From a checkpoint of a small image classifier.
Data: trained on photos of plants, animals and fungi (iNaturalist), 155796 training examples, 30.2 epochs.
Rows from block 8 of a small image classifier, named by matrix and row number. Rows with one number belong to one neuron. Each number is 500 + 25 x the weight over its row's rms, rounded and kept within 0 to 999. All counts start at 0. Numbers have three digits each.
Before each neuron's rows are labels from the 100 images, of 14848, where the neuron reaches its highest value: "top examples" is what is common among them. Only what is clearly more common there than usual is listed. The data: photos of plants, animals and fungi (iNaturalist). In brackets: how many of the 100.
# fc1: MLP up (model.blocks.8.mlp.fc1.weight, 384x96), inputs 0-95
# fc2: MLP down (model.blocks.8.mlp.fc2.weight, 96x384, transposed), outputs 0-95

top examples: class Aves (93); phylum Chordata (93); order Passeriformes (51)
fc1.360:470506500499507440467494487482474516522501490507490478502491477505495546545496534474510505467482520487436473466494498509506481478503488504562431528523521537458510497504465513499502495455503477445511504519499505535492513466562538510504461506492528492520493509513505516526499516508486545497
fc2.360:449459549479499492487472535478504547493494539494474484507500514486532512531508492455515481507511493480466510514426468510504482530501493505481516517529483508511528453496546515485502483518466445496511481503501524496490492474460551513487513484514517496530501461503564463506528519523496489487

top examples: order Lepidoptera (37)
fc1.312:490531521544481495478478506513508532490502531510552534519480479488526514517464530469498494478521490490505450506505485489516475442564518474483472486512497470477546486510464471532472465482522447498486511521489506490465491534517477523501476462514508523518476486462475514511541459506508536508
fc2.312:493526516497525498503510472474502491497477496522509532478474490456531497521493512531489499463453450502423467494487513486504558465513499512512526473484513529505502490487497491480468534461493548521530510515507500517470539518467491516494460489499515463516489497487463470546524481444500466473

top examples: kingdom Plantae (31); phylum Tracheophyta (31); class Magnoliopsida (25)
fc1.379:477507502528493512483474508494499497507514455511508510485527473544498524502523476506489523477481520549469473479513473497498517484502516517544565485491491519424562574522496493477494509478496533514515518495511506570481470507488517475443508481498497534520516507504514498513513496485461494505
fc2.379:495523498520510497570477524500518490473476498473503537513515526541507507494524523506474503457509481490528523547527557513510485540491470564443538476507520490460483532497495500506514498511485538503525464500506533501460537483495489531478490515515473472497489455498501515492488462471533518517

top examples: phylum Chordata (92); class Aves (91); order Accipitriformes (42); family: Accipitridae (41)
fc1.290:531532493510506445501495488523484498477503531523481521509484467491521459490478450496479448517473512485490527482503476472535478489484541511549489522544473509471509523488505547509491542473489503479500494525496509480479532480492489500474511450489462463531486517500534562461481468500500529526
fc2.290:524488490482477498534484484504510481484522503464505471498503522443477475487459477509528484517502490538506495513455487544547495498495552437495475499515500531532500508472496523529498476527517473540463500486495479501526505441524506494537500476478507510517511531471465441515539502478478459490

top examples: phylum Chordata (98); class Aves (95)
fc1.259:551506494505486480512491482508499477485453509513503449512489488478533506453500486505500550501524484504511486473512517487503500446512457493501469528478501476505489520531464462483519519509552514514488508522574474436490515551520463484457511519499504473521506497550491500490489482519489538510
fc2.259:497473493529533475455490489528493489519516477487514501539485469493476508553494529531517477490526469491433493478470511521492463542485503473510470530513473484476466498495486457533495519521508462504466505513461528495458506524452530495514482527526534546500525517472536496512532527475501489517

top examples: class Aves (83); order Charadriiformes (26)
fc1.348:488484506535501478515539498502497510501503518476525485516470505494522475461487487509569509483542471497485498502489537477517485519437493496475539496457525515508499452492483471496500515520536472534474514479487519532528498494532503491462478475545496505539483497503540544480468538499467446533
fc2.348:514477482532504509505582503464520473485494492513503482504482523479500504535474471487489506464545533538469522512475468508507488470521535471483503500481533481490483506506468486473547474467494498455475524515526520524498495480550545507553546485497499501505531492501538508473481515542514475478

top examples: class Aves (100); phylum Chordata (100); order Anseriformes (25); family: Anatidae (25)
fc1.85:512478466523468464504528463476465478487491535463480498518484480508571451490470476481531549518529471519466497511509432499516496474528482497495478541531517527545503485516495513460506545480520496493522473484503492480493524483527487488505497480488527521485473499538485538480505510482523527506
fc2.85:480448523485548492518496503540488491537510483486479483505501489494495478527499551512528499502520496501443469469437528541507514514505510510494474453476514531518516478481506493463531492471491487528546481484503533471531487498502504475511494541467523535501525491475502469466533482479444533518

top examples: order Lepidoptera (36)
fc1.107:506504513499473486513548508503497546495474490487493529481478536472482499518476504477482493533439467497480513506541480504520482470521546507506508491537482446475486457550539465504509482482500472474492522534551523514467530506494524512526510510471501500546493519468503512533555525516462500498
fc2.107:520522507486472503506482453478508470527478519524468476471512494512495518495469507499534517480490494507386487468445521509513525489524486534517545510486472534506506551467515499494477496464498509460455503493506500502484509499503486477503500491506523498474443530516502488528515473505508541480

top examples: phylum Arthropoda (81); class Insecta (80); order Lepidoptera (53); family: Nymphalidae (27)
fc1.264:530505513510488554510501489455527460504477506491491508511522497476488481482512462482467514526411479483491514518534478520475541515548534511450502543513492514528484534529478492500475516501499478490488506467513480502494540512508524535514482533459494517525512527516515499479520513446537492476
fc2.264:512540497520524559508457446474482507547499465523507469532523520491493552485471459494499546531514507529493500482482515463502523447513484503531472461494495481512473516527518477483464464493507498460464532491524523513499509474557498529504491480475545517499486480501502516519488507522508497483

top examples: kingdom Plantae (34); phylum Tracheophyta (34); class Magnoliopsida (30)
fc1.266:488554496492537528485506487478503488486540490501529491492467475524505539500483515475501530522477521563478480519486490524532510466524507459498492502516482467479443494532487480529506493519540533471480506533473514497516480470500532546529530476475517547523532491497487458518478527551489489518
fc2.266:481533479523512514524505515525474506483523509514507485454513494485455525498464491499497516491553531551563512517535553494553492481485496531496508453463503505488491534490485488511500490481503478490492430500487506497483476521471477514488483488514489557464493449499478521445506506517491500515

top examples: order Lepidoptera (32)
fc1.68:463488519479492512517481482491499508545480478447488451529453503481530491482478494490479518500510484543496495501440470526499510502482489467474486537522492522520499551481499479476526496577502500477488474495517471473497527468461588482518487498494492509499498508521490504512517504528477513480
fc2.68:485476502482532532484503520491511492499513486473490505507518468516532500474479485499534505510522512466446513490511499506484471519475482540512519472486510456511489477483474578483506514497508509545520500468455459508531532496507505510533540520502448459475537479479500533476434506459487513483

top examples: class Insecta (80); phylum Arthropoda (80); order Diptera (26)
fc1.319:505517464508533516552512486491549523492514491498517455505506520527463529482483518452527487526501505474491517500479477495482532464529509501452454534534481460486499445464468483508509522518508477497479540503479517514485478497509454534499511501491500509537526440480503512515474522534481472527
fc2.319:516509467525500493472529510490511461452514543528476467459513500489477477480509516437500487480539528533578533502497499518511469493478492490520503487478507521474526493491483520523523499477510490468522487516540551464478536495472477520507526489478501503478457517519509479467512535494515508553

top examples: order Lepidoptera (33); family: Nymphalidae (28)
fc1.302:519480522487490487524502471488525558511515501531477473506486526504477521506418483514518487512494474488490463531494502505451525472498508491523454512503515488529505501520467472486516502497482501466527505501528525513493500476553549482507472477449479548525490484531441491490522518523500551514
fc2.302:466518495549510474505507477487485507524466505500482544476536496507503520465516445479544545492470487494528524487504492540512513524505502500514538487501514491540508534514546540490493491469506478489486548514499534537486535493461482519453515519492504466538445479537511506477532475529470508501

top examples: order Passeriformes (71)
fc1.35:461476450468483445501506483494471494492498463494534502530480513501511449531476501444479460485489531474489490502499508514479483504495493496463453544500502489486517528502540475513502483507520475490494498498533490493494527513472481479482466506496533512573431483538495507495502497527457495528
fc2.35:493504539446501498480497546465485488515503541538494489497478478507492487492493503481516491471467555487382526492529492526521500515486470529490500483477480506535525483507552530474497480524526531514487496487511507534474527487483470493492484485519512505494524487520513463468499478471516511503

top examples: phylum Arthropoda (78); class Insecta (77)
fc1.177:470502458460496483498516479490450522497505483486531519466476553471475479492521512514509513515464510477487481501531512513513505500554483502484492511522481493510463506519497491477538474543505519502527534530472518494467495478538435528469442457537517494485544523521509519527478516510498542504
fc2.177:460508496489514471514478527486499499513505566516517490501505481485512483517501499508514476512482504484354524504518477507475496490543480521490536495461508506524529509540490523497504543487484525509500513505523486509464477501506495480489496473492489504503473445486473505487499515473493480527

top examples: phylum Chordata (94); class Aves (93); order Passeriformes (50)
fc1.230:516485528498475492469504483552498465470439467488478492509459492499535500466497470464524482555496498508504507473544489469475532451492528527504464512548498527498497552506464483493555510495461503493526500490496492530498495517492479489551497480509486489512489501529487503455489488519530486542
fc2.230:538516473494519544511498523498509517479508507513512485490508465481503526484546551521517527487498475546518516513516463474543504458501553484493514496485510524445496522529500497527498469500474507497475519518461522481516521496511465511509464533522484531533468455485494494566508520473488481446

top examples: order Passeriformes (69)
fc1.273:462504469463514492491496468514484536504516506507541504516509540502511460470447480518482515521523522485483481484491461496515491485501496514454490540499534539495531500497485486493480510509518459481520495542542533484493506510470491474498544533522514509512525493577490538517488557523556497513
fc2.273:501461493456538498504479496516504498522470523492512489477515500490472486477479526437476510505500530468471502441502491502507512478451487478480477495492523506521517485478508509479525470501520475496555479524506533484449531492500481484527502534531529521500492486567507490423496482527511509543

top examples: class Aves (84)
fc1.102:459502509480536498483511552476506504519510488512492477524444485532526484470495508502489510483501493497511467538462497541511526520522471519470476540554473466478558475467533485494524475502553508483527506520506491507493542537506520525499476478464499515537522514493508473508523499503497435515
fc2.102:504545514522517463497497495464499500477545511509484495480514518475470524482482530499494505503482481507364484516506525475506464492478466497509523488503469485518530443492498525531502488504514520492477502493484517511484496504518480521506526492497531501438489499499452531510508500472511473496

top examples: order Lepidoptera (50)
fc1.83:531501524483520535482515488532524490515478481519520494512555475513492543464495477519483508582502486540477481512526477497494531514521512511472548483482518472480562505472486474515521502540529493513521502510492507507481512510497482525489460476499516469473464520447478526474563487493507488509
fc2.83:519472473487526535524487524486537473546493495515498473539512470482497466520461503482508490515498485523358515524484500494477510529464507518514502495497532510492505512484500515499540517495496513513513518500478480509465491532509518503516513493501489525513515513493499508558510495459509474469

top examples: phylum Chordata (92); class Aves (86)
fc1.131:466487534514463504501491522509467479503472508533488523513521458473479508500464475437518548472531505518475502495504500513528504474507505489494476496506468529411476477502490486525530521516512488452543426505518512480486519474493524494515486521471470517520484513524487522497506500517546504515
fc2.131:452471511507503531493495505497516548504466473488501526541506515532473462517506499520504473505480464518514518471473504524518548466488535502523525489496470501475491530497497544484524462468431524553465537530470471507498516476500471516481534499492487485518512498501504514493525523458459546498

top examples: phylum Chordata (96); class Aves (94)
fc1.309:487523510525465474530473466504491512499511497505490488521481478439503490505523484486511434548499535467490473484525508502503469466484499529516519532517431450478504551527471459495517485496517482485457533488562472518501512511481469504513511503487481525485471516510508538509485519516526519496
fc2.309:504511512519541506477497528501501502527525466454487504524490518460477528470498481511480485507484490515430496469484524458508455514531475466520495505493456461488487474533498465499523537524510542524461537498510498469512518468475513540498527448527506472490466473522508476487490498519528545489

top examples: class Insecta (74); phylum Arthropoda (74); order Lepidoptera (31)
fc1.192:464528503499509513541488513466506554492497464491518474486496540523501486498482532484506491560494512491480524494469461535513519520499541464485495534501499433499510503548490480505460474544516499513507488482497443511494508499465511518518486508495524508529555493477448479528508546501506489463
fc2.192:542537462433505507519498524541522476479515453523513497516486484532529510490462485496499522486507524523473500502500506494489492494519493482530533440508533529528503470483474538499482501525546502501483506477496541447523495500556495515545517498515506461518480543501474485512497513514472475456

top examples: phylum Chordata (95); class Aves (94)
fc1.345:500500481465515490502506501507489559506512522490468482499508488507459546538445479485479543500492465504463514451468518505501520490504519503490502538515478528502488488537467458510542489539579513493503522502469509473533551456498510478481503468468526525508495494516501480484497523483501461495
fc2.345:496506451520514521446500534516509504505510487516463471488491450503522507476505487485491482501504518473349482461523488510477502508491485541508477518514499513521501487483513502472518503530506499511493515497475453514507522499496475506531521488515504513467490496506513498468482522471525492495

top examples: phylum Chordata (99); class Aves (98); order Accipitriformes (34); family: Accipitridae (30)
fc1.58:508504516497514492467486506555513528480500508475546464465468472483510445512491469524554498524500547496519490479511501496517541493503532510492515501494481462505464449528467506500444503503490501481501458502457463508528499487499484487515526548501485513492524555494485537507470541489519530527
fc2.58:509497472513478517511485533536467502445524553460513509464470545513524506491501512456517450502509496519517466501487460500527500487499514492491490464454537536511484475507503503519495513455516475501538461534485520504510512509558492497510501522448482531483516504523540485550516521484499533503

top examples: phylum Arthropoda (73); class Insecta (72); order Coleoptera (45); family: Coccinellidae (39)
fc1.323:446525524510521493526521523483498504466506512547525515531451517523486483500485479526476477520504501534481493510472503546533494466508454512500502512542475550498494502460466525511536471471511490484491505549512487480528512494498482538472509481484434467540510450525513519499474508486513493526
fc2.323:470458516487526463528492515529511531522517468492485512529517504513448510506498499483475495529502530531481511502502467536517504523499462488505462521532487477498548447475494510514541479521484484513469469530525547481481493485433547519521526515522501481510497472527500471517505466527518534541

top examples: class Aves (87); order Passeriformes (77)
fc1.62:543485485541537500498470506460510503517465508522460503520477477451533471501534479465489485488488507468483482469525477473491499507487522509473506496535493493517503527488498484475546490501559450451471492511483513513472508537485502475541493474530511501505565484529491513459525511488504492549
fc2.62:512508493454491528519531543516507516568464484548496473511488547463490506503483519486468516510479514507404508489492465493491470491518479511500477499478507492513514465495533530466535475532525502506527517512484478495513494497522496534518489504520495475488496510524461483498543498483501468438

top examples: order Passeriformes (55)
fc1.299:497554479492476496517518506518529522529481494483503482519502496483514472524441510496547480525503517486481498494479534509508508533492476510429467523478496483489449495478525497510535481559524481476531518509481485544519465462485538510491497508487516524553520482487521442523503464487523509509
fc2.299:501465493496505494439544509489490478501481516532522494512539472515545486470515492494500490485513525474397506499525528497494491507478517496526477460506531482521494510509470493488494502459494458521546521500492504499456516499504542503494479495505495466470516501491444499468494532458543527489