config = dict(
    model='image classifier',
    dataset='photos of plants, animals and fungi (iNaturalist)',
    train_examples=155796,
    image_size=64,
    crop_scale_min=0.5,
    horizontal_flip=True,
    translate=0.12,
    targets=['order', 'family'],
    num_classes=[67, 181],
    arch='poolformer',
    norm='layernorm',
    norm_position='pre',
    activation='quick_gelu',
    mlp_ratio=4,
    parallel_block=False,
    dropout=0.05,
    inner_norm=True,
    patch_size=[4, 4],
    conv_stem=False,
    depths=[3, 6, 6],
    widths=[48, 96, 192],
    loss='cross_entropy',
    init='lecun_normal',
    residual_init='none',
    optimizer='nadamw',
    lr=0.0013,
    beta1=0.9,
    beta2=0.95,
    eps=1e-06,
    grad_clip=0.5,
    cautious_weight_decay=True,
    steps=9200,
    batch_size=512,
    epochs=30.2,
    lr_schedule='cosine',
    final_lr_fraction=0.01,
    warmup_steps=180,
    weight_decay=0.2,
)
Rows from block 8 of a small image classifier, named by matrix and row number. Rows with one number belong to one neuron. Each number is 128 + 32 x the weight over its row's rms, rounded and kept within 0 to 255. All counts start at 0. Numbers have three digits each.
After each neuron's rows are labels from the 100 images, of 14848, where the neuron reaches its highest value: "responds to" is what is common among them; "peak at" is the part of the image that holds the peak. Only what is clearly more common there than usual is listed. The data: photos of plants, animals and fungi (iNaturalist).
# fc1: MLP up (model.blocks.8.mlp.fc1.weight, 384x96), inputs 0-95
# fc2: MLP down (model.blocks.8.mlp.fc2.weight, 96x384, transposed), outputs 0-95

fc1.82:108191099182097105182097111118138094112111066115159183154108092094130096129121130136116129163123162155169130161139137210135132102130096119128041124163120114091038078149101086131122097112170133119100140145092202094136155095109153138180116123121107173173163072145149134136079140141149125143
fc2.82:134167113119130063057144165140127161152121149166088067107162095138106113149105140076129156141157147144049098073092134135100101121147172145086141139124179180121188131152124135145146124087129141097069091136193129147139111151104149135118198088164162158101091085190133146119152145167069121133
responds to: class Insecta; phylum Arthropoda
peak at: centre

fc1.142:144129116172115129114124141113080076122137188103139124169080118079224112124102094162166202062121106084133098073143138086142127126086137133156147142119139162150154122083137120156175116093134135159154097172189142097115143101128094123145063091129161119119097178114146202105092136147088079136
fc2.142:155137101114107097139142183147161122121211095121112105134119173126119064119121084095140165063150152167189124162136164187134115164158141155148169123160142194124101163098104172141171072113122090162073132112132062096094099079128150121095133132080082127107129167071161118110141068127135115121
responds to: phylum Chordata; class Aves; order Charadriiformes
peak at: centre

fc1.373:132114130144119193132144124172134099150196084142106122160083169150109182075138161146125114119152153152145140096092128169046188165148165133099088157149125125134031182150118129128158154132149105170158150105114111129131116125141166132114138136140129088168212060124061111141169103143091116140
fc2.373:159095105107146121096122129129106109096100081080079125155093108142121100131158143103131137138119151125255110093173137134107110141104131123163137141130117148108085161151140197157165184187129114143155125093134097125109095137123137132116168148082113044150128158146118167141122101069148151138
responds to: phylum Chordata; class Aves; order Passeriformes
peak at: bottom left

fc1.327:133162135111136159155125124082130154150094101100021158117096122102125098126121146159192073168072072100056132169109112133118112087175161147114113141149090112051134172132125122110121141137130129116089163105137103120103157125160174161120113111162152173118145147094152100189142109173057123186
fc2.327:141177118152151171133091112102141109122151103110135115093121118099111155174125128126119156132181104143004072115093187109162107115116121164103158127124116143114113188093088171173118220092125177121069123116110115100137105147131098141139166081097097115133110099124099197095179095094116140112
responds to: class Insecta; phylum Arthropoda; order Lepidoptera; family: Nymphalidae
peak at: centre

fc1.305:080114104119084141191184119094155112103098157114171126137108098127171072115143045114125122134183110097094171112138079091131139094105118126097126145172094155107181103138133185106188124137161159148136169168154128162162198118140146160174160129134028167105160136125136136168106129137139102150
fc2.305:108168114057124157145104100138124191164148117151131158104102128132156139122091082091094135153154062077082107141118108139127141095102067175091186127074121175104105155085109108081120159141143139154171112109087117083124149138171174170130219105144101188100159108146098101120154089094154130147
responds to: class Aves
peak at: top centre

fc1.337:129153144161096083144149138146122115127155177076155127152119110118134136083153120125154193132062136048131090174080094114185156102115081135125134133144062077131148078125138145157121101148170154136098072142098140052142209125121130139144097121082085123183109179148162075141123128162107101122
fc2.337:151110100122172141134128144145131116123146100168094137093168190132147127154148110104142091142128104121000132139135065113157102122084132175129136122095132125172153155106131109158125111139141173155123186124087075121133165120101148159133124098098135098068164141157108131163175118096122143150
responds to: class Aves; phylum Chordata; order Accipitriformes
peak at: middle left

fc1.93:131106100184120079076070132175086114157145157131091138113084153123164144103126175165162150121099092143078087110135148133122134132150097145175145146101115172141129127103113128088107170143106145185194127089128145063141169207126116101051072170129153127068110147177139149105173113091161132129
fc2.93:122108175109068130178195074116024134068166106106160122147128113105068115155122119169147134094129074078203136122120134138133143140112166155086142125101134123089050107143152157118086146168095128174140126118141152099167125095096133125160110183077149156128106090141141147149146150149167166128
responds to: phylum Chordata; class Aves; order Anseriformes; family: Anatidae
peak at: centre

fc1.152:152154144116123132117146117051118155135151132136190100163162117172118138117129160150174112122105110135098145124168143090068118078168120164121091133217103121101072067130118146153109155112114121105153112219121145121109119119126159172139117152091100111159173119117090229156065150101123124181
fc2.152:127157132124121111111179095056185119114163138186088081113144099092116111126075141085084131129157181114098096116120105139140165124115091097101091194127114138179163113117127147168137115090171104088079136072149117131124120074128094177170115108095121100091093146119160133039174106168173131169
responds to: phylum Arthropoda; class Insecta
peak at: centre

fc1.99:135140100142117149171130179084107172153074089057081070121101143115147137191105149138171133145169112126127190123182171126168110110127138142151120115120096158106174153108063116098178147173135120153143109152150147130137159173104068110099100122123082119100088089203111115142140120104202115073
fc2.99:126062090134123086183162194127167161130165156185149062172108130127095123118125151044132064135212115075067142103090109114106156155109100158125124079116164109119171108166112080124099120132124125153090147133101117131123080163106131136114094094080124170122124131107149122167102125120118172177
responds to: order Anseriformes; family: Anatidae
peak at: bottom centre

fc1.235:114152141149103154148113155146188212148213068107129149188073105171135052063078138092142120155105170114112141144124104127129167153149114160082141159187154136145114183142124125104151110107102094151106111145152108124138135081164111162086098112129174119198159121086134121114130074157139131122
fc2.235:076126133114174170126075150192136102141134135114098161177146124125113135127159131128126142164137182177000140148158156175147140140178075157148167125109174148146074099135134122109152169128131166129139162140108165134142165109140127170149157112103146048090138151097110173107083116099101106089
responds to: order Lepidoptera
peak at: centre

fc1.57:059164143132122150165135131181118142193111082081110192147126129173110106147102115134176207134159100133149114108070149125164152096178129119135101180127068125189165124096078084083160147135148140153158122113133108125059132165091101070089127083166138154119140111137142117152181128176124106108
fc2.57:095138149116146133171109063129165139131135096107129129139104074157131117131162147185126141183121055104099161154142146112138111116152166141130138158135091112133149166086189212101098130116083194091116161091128134099160131154124112146106198107091095137089073142089123148160091040139182159104
responds to: class Aves; order Accipitriformes; family: Accipitridae
peak at: centre

fc1.53:132166174132151062217149156110150133177111119131149103111075122116166110159144130111145197122159206146128123078080072174112162122162176135157089130124099163107102132137079141158138159152135140104136156076100132157074151168101136119103106150180149067101157150149122096143101129091184142085
fc2.53:157173106095148105146130135099132162091098148149110100151139148140084112094091097142071129129167086131000141130107147106139193120126133182191127171122130134128210099101127128106148140094150169131113226134144127152139133153096142147167107129105130153111089092125135151151177113127133095139
responds to: order Anseriformes; family: Anatidae
peak at: bottom centre; bottom left

fc1.331:183117183130139145134141122110151067135098136112208112139153172074106171085130099098117139166046089101123110151098144172098158096123112128128049127129129140144115073164094075113139165113135105135121145128109112107104131070104121125103111136111084191100107141102108154132114186177195199111
fc2.331:134143115068165136126089078084127121156121127160141156143129157128136144109134098153126140153181131111104073096077077120144111100185111158129105161133148066099133154147122116109164108139115168104087105130160095139133196096132090134165186134111205111132165116092066157176069179183181136065
responds to: class Insecta; phylum Arthropoda; order Hymenoptera; family: Apidae
peak at: centre

fc1.383:046117129080139108149163131146097179086109073126121083107063178146112144114135148153124112161072150174086154161108087160102125169216154097089127096115109122148184131112143094103090101069110104125125150156059116098165125106142157128172107142081116133116113118119067156123117117140096125064
fc2.383:175131116123103112147086121124153078135139205093164116176149095143151067131051120116146106148140104123170123109161134100150127130138065155117116134157123091191152081110085163097110095186090144128153140145165114115132115072118118128090228135126171074107080140110115118162106114145055107163
responds to: class Insecta; phylum Arthropoda
peak at: centre

fc1.171:194123137126138096104106103109081165146105094133174143078152105158153090141131160199108116104119106149091079170100116086096176139123103183155093168159158133135134156064100096159189155149111142189152146110098194081091203135103108138139155179140100090113146160171124119144168119126154100099
fc2.171:134131092111154097169161094109102104128105131150199145133140102100111128146076137152067161121093105079020163159163105125097138109124175153130132090169112141134064171086102100056102114142159128155175066139095162100137156127146107111172139165123102192153155138129122106092132115139189160141
responds to: class Aves
peak at: centre

fc1.364:160123104123131084130129150157135122095088180143167115129097123109207122100083155130166194177149114131076094148153145143156112075188103065122130128191177142157156169112112078060150133148157106162098108137135106072132197137139071086117133082133107100120090117172076144124098128105139134102
fc2.364:124106123088132105123152135157140083182174129107183144119082063111141130212126151136122101110097114114135117131159112159100135190095098094101123094127127079162089113075153146124167113136160107144217085133064131093142080135094122098099152200141147122105201172137183119120132144106154133168
responds to: class Aves; phylum Chordata
peak at: centre

fc1.190:157114107113136125134072121046113187130123094110148176154097147177139105142141073137121130141112097126102135144191115133110108136120091162172108070161097141131111112145080129147122178133148108093119175177135121094146163124093211174093103175103143075142089065125064155108131078123183089149
fc2.190:098121161080156140162128152091178168126195148134109102144133157153131161148099130078134142154092160130054100170094103156110094151090135099107034155184134167116119114122177135149137125127105125097098106128140156089139116059127200155159199135079157114099126089148179096162106131135125180147
responds to: phylum Arthropoda; class Insecta; order Lepidoptera; family: Nymphalidae
peak at: centre

fc1.358:166100140151123114105112119093029182123132099088131092181103099183157098146103128130191157111127125064164105104164146138136148076099145192131180184146134165144161159115143112093125117154126184141130135125151111107228165119114131130118100085121078139122132177124153195099106125093135112128
fc2.358:087117128178121137202113093177118114059174137164156088139076113140109134084173123086153085102165132173122082145141123185129126122142095102120132180114167127138121127067108143158142132119107187061130151167156187129080099139109103123115167122044086119096134135154112118133156161125073089167
responds to: class Aves; order Charadriiformes
peak at: middle right

fc1.88:088137109117121052115131149144074088114130143117114134159154130157147121147141166126186176174151159100090192120098124156178184153133170114159145141169122128099054117181098083086196128131130118132159143120077092164153136122168128119119115143169144114172172115122168179127135055081120069096
fc2.88:092135072145110130131135154173139158071157188167149099121098100109084080112132055155185138126136125123011108107153113174133170095132149170120153112195104108089119127118111106162080104133139154088145118158130204117154115129150103122100111108109111121127078106139161132181128151094153098072
responds to: class Aves; phylum Chordata
peak at: bottom centre

fc1.145:124189090137113105188086164098144180164172163142155110096140080099154161145158092112150135169115092125089141159154058126114096157141128169153079126163111175103079127159156119084109085171128148132188133146120123115133147100140112173126120140105100071121069122116091121099222096148162081162
fc2.145:105132135136172117102115099142138141178139142162105121104154110128158139182088160119111098176148106129000121082100169150130145081132166181148145164134174111143105147169188138144084117124145121152169123144134165078129152098170121130107157109118103122142144129122156104099162176125150139096
responds to: phylum Arthropoda; class Insecta; order Lepidoptera; family: Nymphalidae
peak at: centre

fc1.76:119111157053143084143133162164168145151121159169145139171133132167174069109140063079129158129132137124114158116127137123127145160144140144119167076156118115079113084103133130147154124137073134090111171177076063112214149116119147181134150094070090121132063153083127140104126184104180130097
fc2.76:118105099193100115139119084150101136150140135112168125150112117081147111151109087107083120114178152109193091080096078161140169201116107033127093088157156126093151135138155108101097155122114054078123158082167126117141144135140127123194126089129113167104123163164102186088092155149093104122
responds to: phylum Arthropoda; class Insecta; order Coleoptera; family: Coccinellidae
peak at: bottom centre

fc1.137:113111108103093117183125157116084132095062078121122136145120157116177094016153085145147111090111148179129107121158078127107120087111097119115108155106132196150164112127151129084141088110135111098128157113152127091107207101166117133170083151165073093130106165173068145089155161118146108111
fc2.137:163108156098082117132101167174161130184083079145093095162141137187129120127098150070143096093101106107161163112166114135146113112185182139125035124111131104135198138153074112149137116148127050118134125174133109105108154153109112102137099154161136170172132101167172107127126101158081058113
responds to: class Aves; phylum Chordata
peak at: top centre

fc1.55:165143156191118153118159150124121107156092087139119078184115078102138097174110142141178111133016153055163057110148155092125122129152129099063102119156123140136143112101213133124148127152140127186082133106137105167134155041127111089108119098127115125151123110135162102134106125129159105110
fc2.55:100142160060095148090098112142096115161059143108113117148119148139131177144130084103163157115115115102201125057100140110169128173095164096185112117106133136115124152144169175140129123116118131148180104120148063146110150115104126130094107118087060132108138169171141218116094142057187154144
responds to: class Aves; phylum Chordata; order Passeriformes
peak at: bottom left

fc1.127:180192078094117107131121104129137112102130126123110126121165150132164134095109051123146187188129088146088114132106146109171159087149145159102154122151102131130169146126067109107081113127148165157142227116151100087102141127120061097127062093136085107161094147160097182160138179104109094094
fc2.127:131124118168127160078126141205128126167160036124119128125112071144126135141068143137138129158110073111155146115148123101081093143064153077121108072111126072111138097144149076193102127163165163110157115131079159147125096105081172106125127201157146166113137155109118159193129125115113075122
responds to: class Aves; phylum Chordata; order Accipitriformes
peak at: centre; middle left

fc1.306:148132113137174097128173148122110053077138133127140048174103153070179109107099119140150166166154171078094137126123154142184123105162120175134149185176100172152148121124047141133101159078083099129168180142149074100100120173109102120121152135145110119117108123128089173111137140169112113068
fc2.306:151113145121170116148082134175073155162179091084147161120150072099087130114104159143133106129119130098000172151150138149107086133127122140112121107106142139141142057134150122145147111066116138106202141124130161136123088155170108148140107143126152206120158146091107076135151108132093111086
responds to: class Aves; phylum Chordata
peak at: centre; middle left

fc1.106:132151113107139075127143105140089102172096188149094105187150179130164116093162114106154125145164113110117128121151138077206095099104102148105124175076133156124116146102041096122119106137174125116157113166152162058105168160162117078034080124106114108147088140151094119110113154106104167150
fc2.106:118121168137153099117136133177175140169172098080164131161055102130109116153164121069116121164149174098156106077122175132149136153109164027144147095141153104120103120148092118124135087146153105188132122137118078128161102170087094123163138138147052163176201140107127141123149181143131091162
responds to: phylum Chordata; class Aves; order Charadriiformes
peak at: centre; top centre

fc1.370:130153106121147115118078128138128151131065094133118122144129114099199113049115129138120130120092141076168115112170142110135123145156194099098062150216071122160097122134152094146199076135147179123100153097124149133128112087086151048165126118159106104135159128158153119114102180178168099144
fc2.370:134111107109127122057168135111132133116122146110097097137112065145170154132093114078114148122138131142213088089140099147121089095148114151130133090070145171134121154174091097100148119160136152188093161113067048168155181118122173110147167164164170094098177167089119176129090144097149129087
responds to: phylum Chordata; class Aves
peak at: middle right

fc1.178:135113104149155085151193133077118139153141157134115132137107095224100116167142171119116156127128145112115154149187116190155153108132137099141048128148142162132141091106082135099166118169154115075125155189187149133150153120098155197093189150112074097155118138126131118130153187148170183135
fc2.178:082054065130131139145152114158130127130123140173099104097146112121074195158123141123121107103184173096211171103107133194156126169158122065109078127115142076134127123127157139067156161116091127140144079148136137157144116095129125145147176098114112086152110106138109145078134113206103158186
responds to: phylum Arthropoda; class Insecta; order Coleoptera; family: Coccinellidae
peak at: centre

fc1.375:121197141132148122085138114070160169120105143090140092173161105102131104156153110097129073153059131071099116131184131142087128151113174138117124160154099101133061147236144074124088158120179155139114125111109116085099131130220147135151127155128136133099147128116124179179102151164137147111
fc2.375:127171135153150152122142111087130134131103156136130109127152125090137196104115160149147141142116126127000152111109130126101141136155116120131132161156121126123119166130145093180117143112191127063094105054128179091175200108179151184152133097098157110111087106136181124104116136122166168063
responds to: phylum Arthropoda; class Insecta; order Lepidoptera; family: Nymphalidae
peak at: centre

fc1.221:126197118172144086116090161157039122172132118117097153154107147166067095095134126118116117146174108116145129080109103155148105136116151171161106189127154122109136136124077147108156152106189125108160215094127168109159196115167099143119131147127145064161095102214149173123118148139136132125
fc2.221:113104183101141115086123157121187139139163118096158150145115060122097157172072132107120106160088149186045152099172137156132108168129138072121088108106152112117106069120142122140134107147069101146098121163082178119116103085062131105092099130121094131091129128086201142111114207111126101141
responds to: phylum Chordata; class Aves
peak at: middle right; centre

fc1.140:132110144145088142065152082082114124137141031087202126145159118116104161137088110108102127138069102175098130123076092140122146116140152140142138128102133109144132112158128105140146171145097130129108122133072096166133204164096127137147154081081098133123237094131120135147074149129145073074
fc2.140:104128131088161128148134174083118122142155117147175124212097201173192094129110114079171115118183124058000177107101130110132154128129124176121110087125140169112114065106134113082143085136147121143132113106123148150151177181135149125164143133095126124117098114111117152121130142105101092149
responds to: phylum Arthropoda; class Insecta; order Diptera; family: Syrphidae
peak at: centre

fc1.335:185151095091151112108104138165098106144092071117160071161160147170166130113108174162149194105102141106105091105113131080179113191124068203136138131079159187166127123142090110093077180178124097144114096093124128067102132163101111102128103127114115117108134143216137141127139134106121115118
fc2.335:071100161093147145179082134178141218097129172172171158146050099151107148128112146126083107093162116146124124104080138111099081132132143130119133085145073133121098132096126096076128109106165112169092146195091126103143128133154099138101079181103140194178130105170114121186124135173129128111
responds to: phylum Chordata; class Aves
peak at: centre

fc1.238:180114081126126102129197137135145125134135139159076140159124104086215104150119142153163127078160094094176154123166084069159185125112085140093153151130158211161131151127117119112059107154080111170147116122126112097114127093141136134151094101172158107098103145085164201095131093084125116100
fc2.238:067127165160125134143181170153154101117151094107073119126119135110117132119126118089140112160112106134230060131049114173125155128139191141121111107128100183120182129157096101101089095103146169129099113138119123158139076135137100116124141135121147162075165139058070095195149184150104110125
responds to: class: Aves; order Charadriiformes; order Anseriformes; family: Anatidae
peak at: centre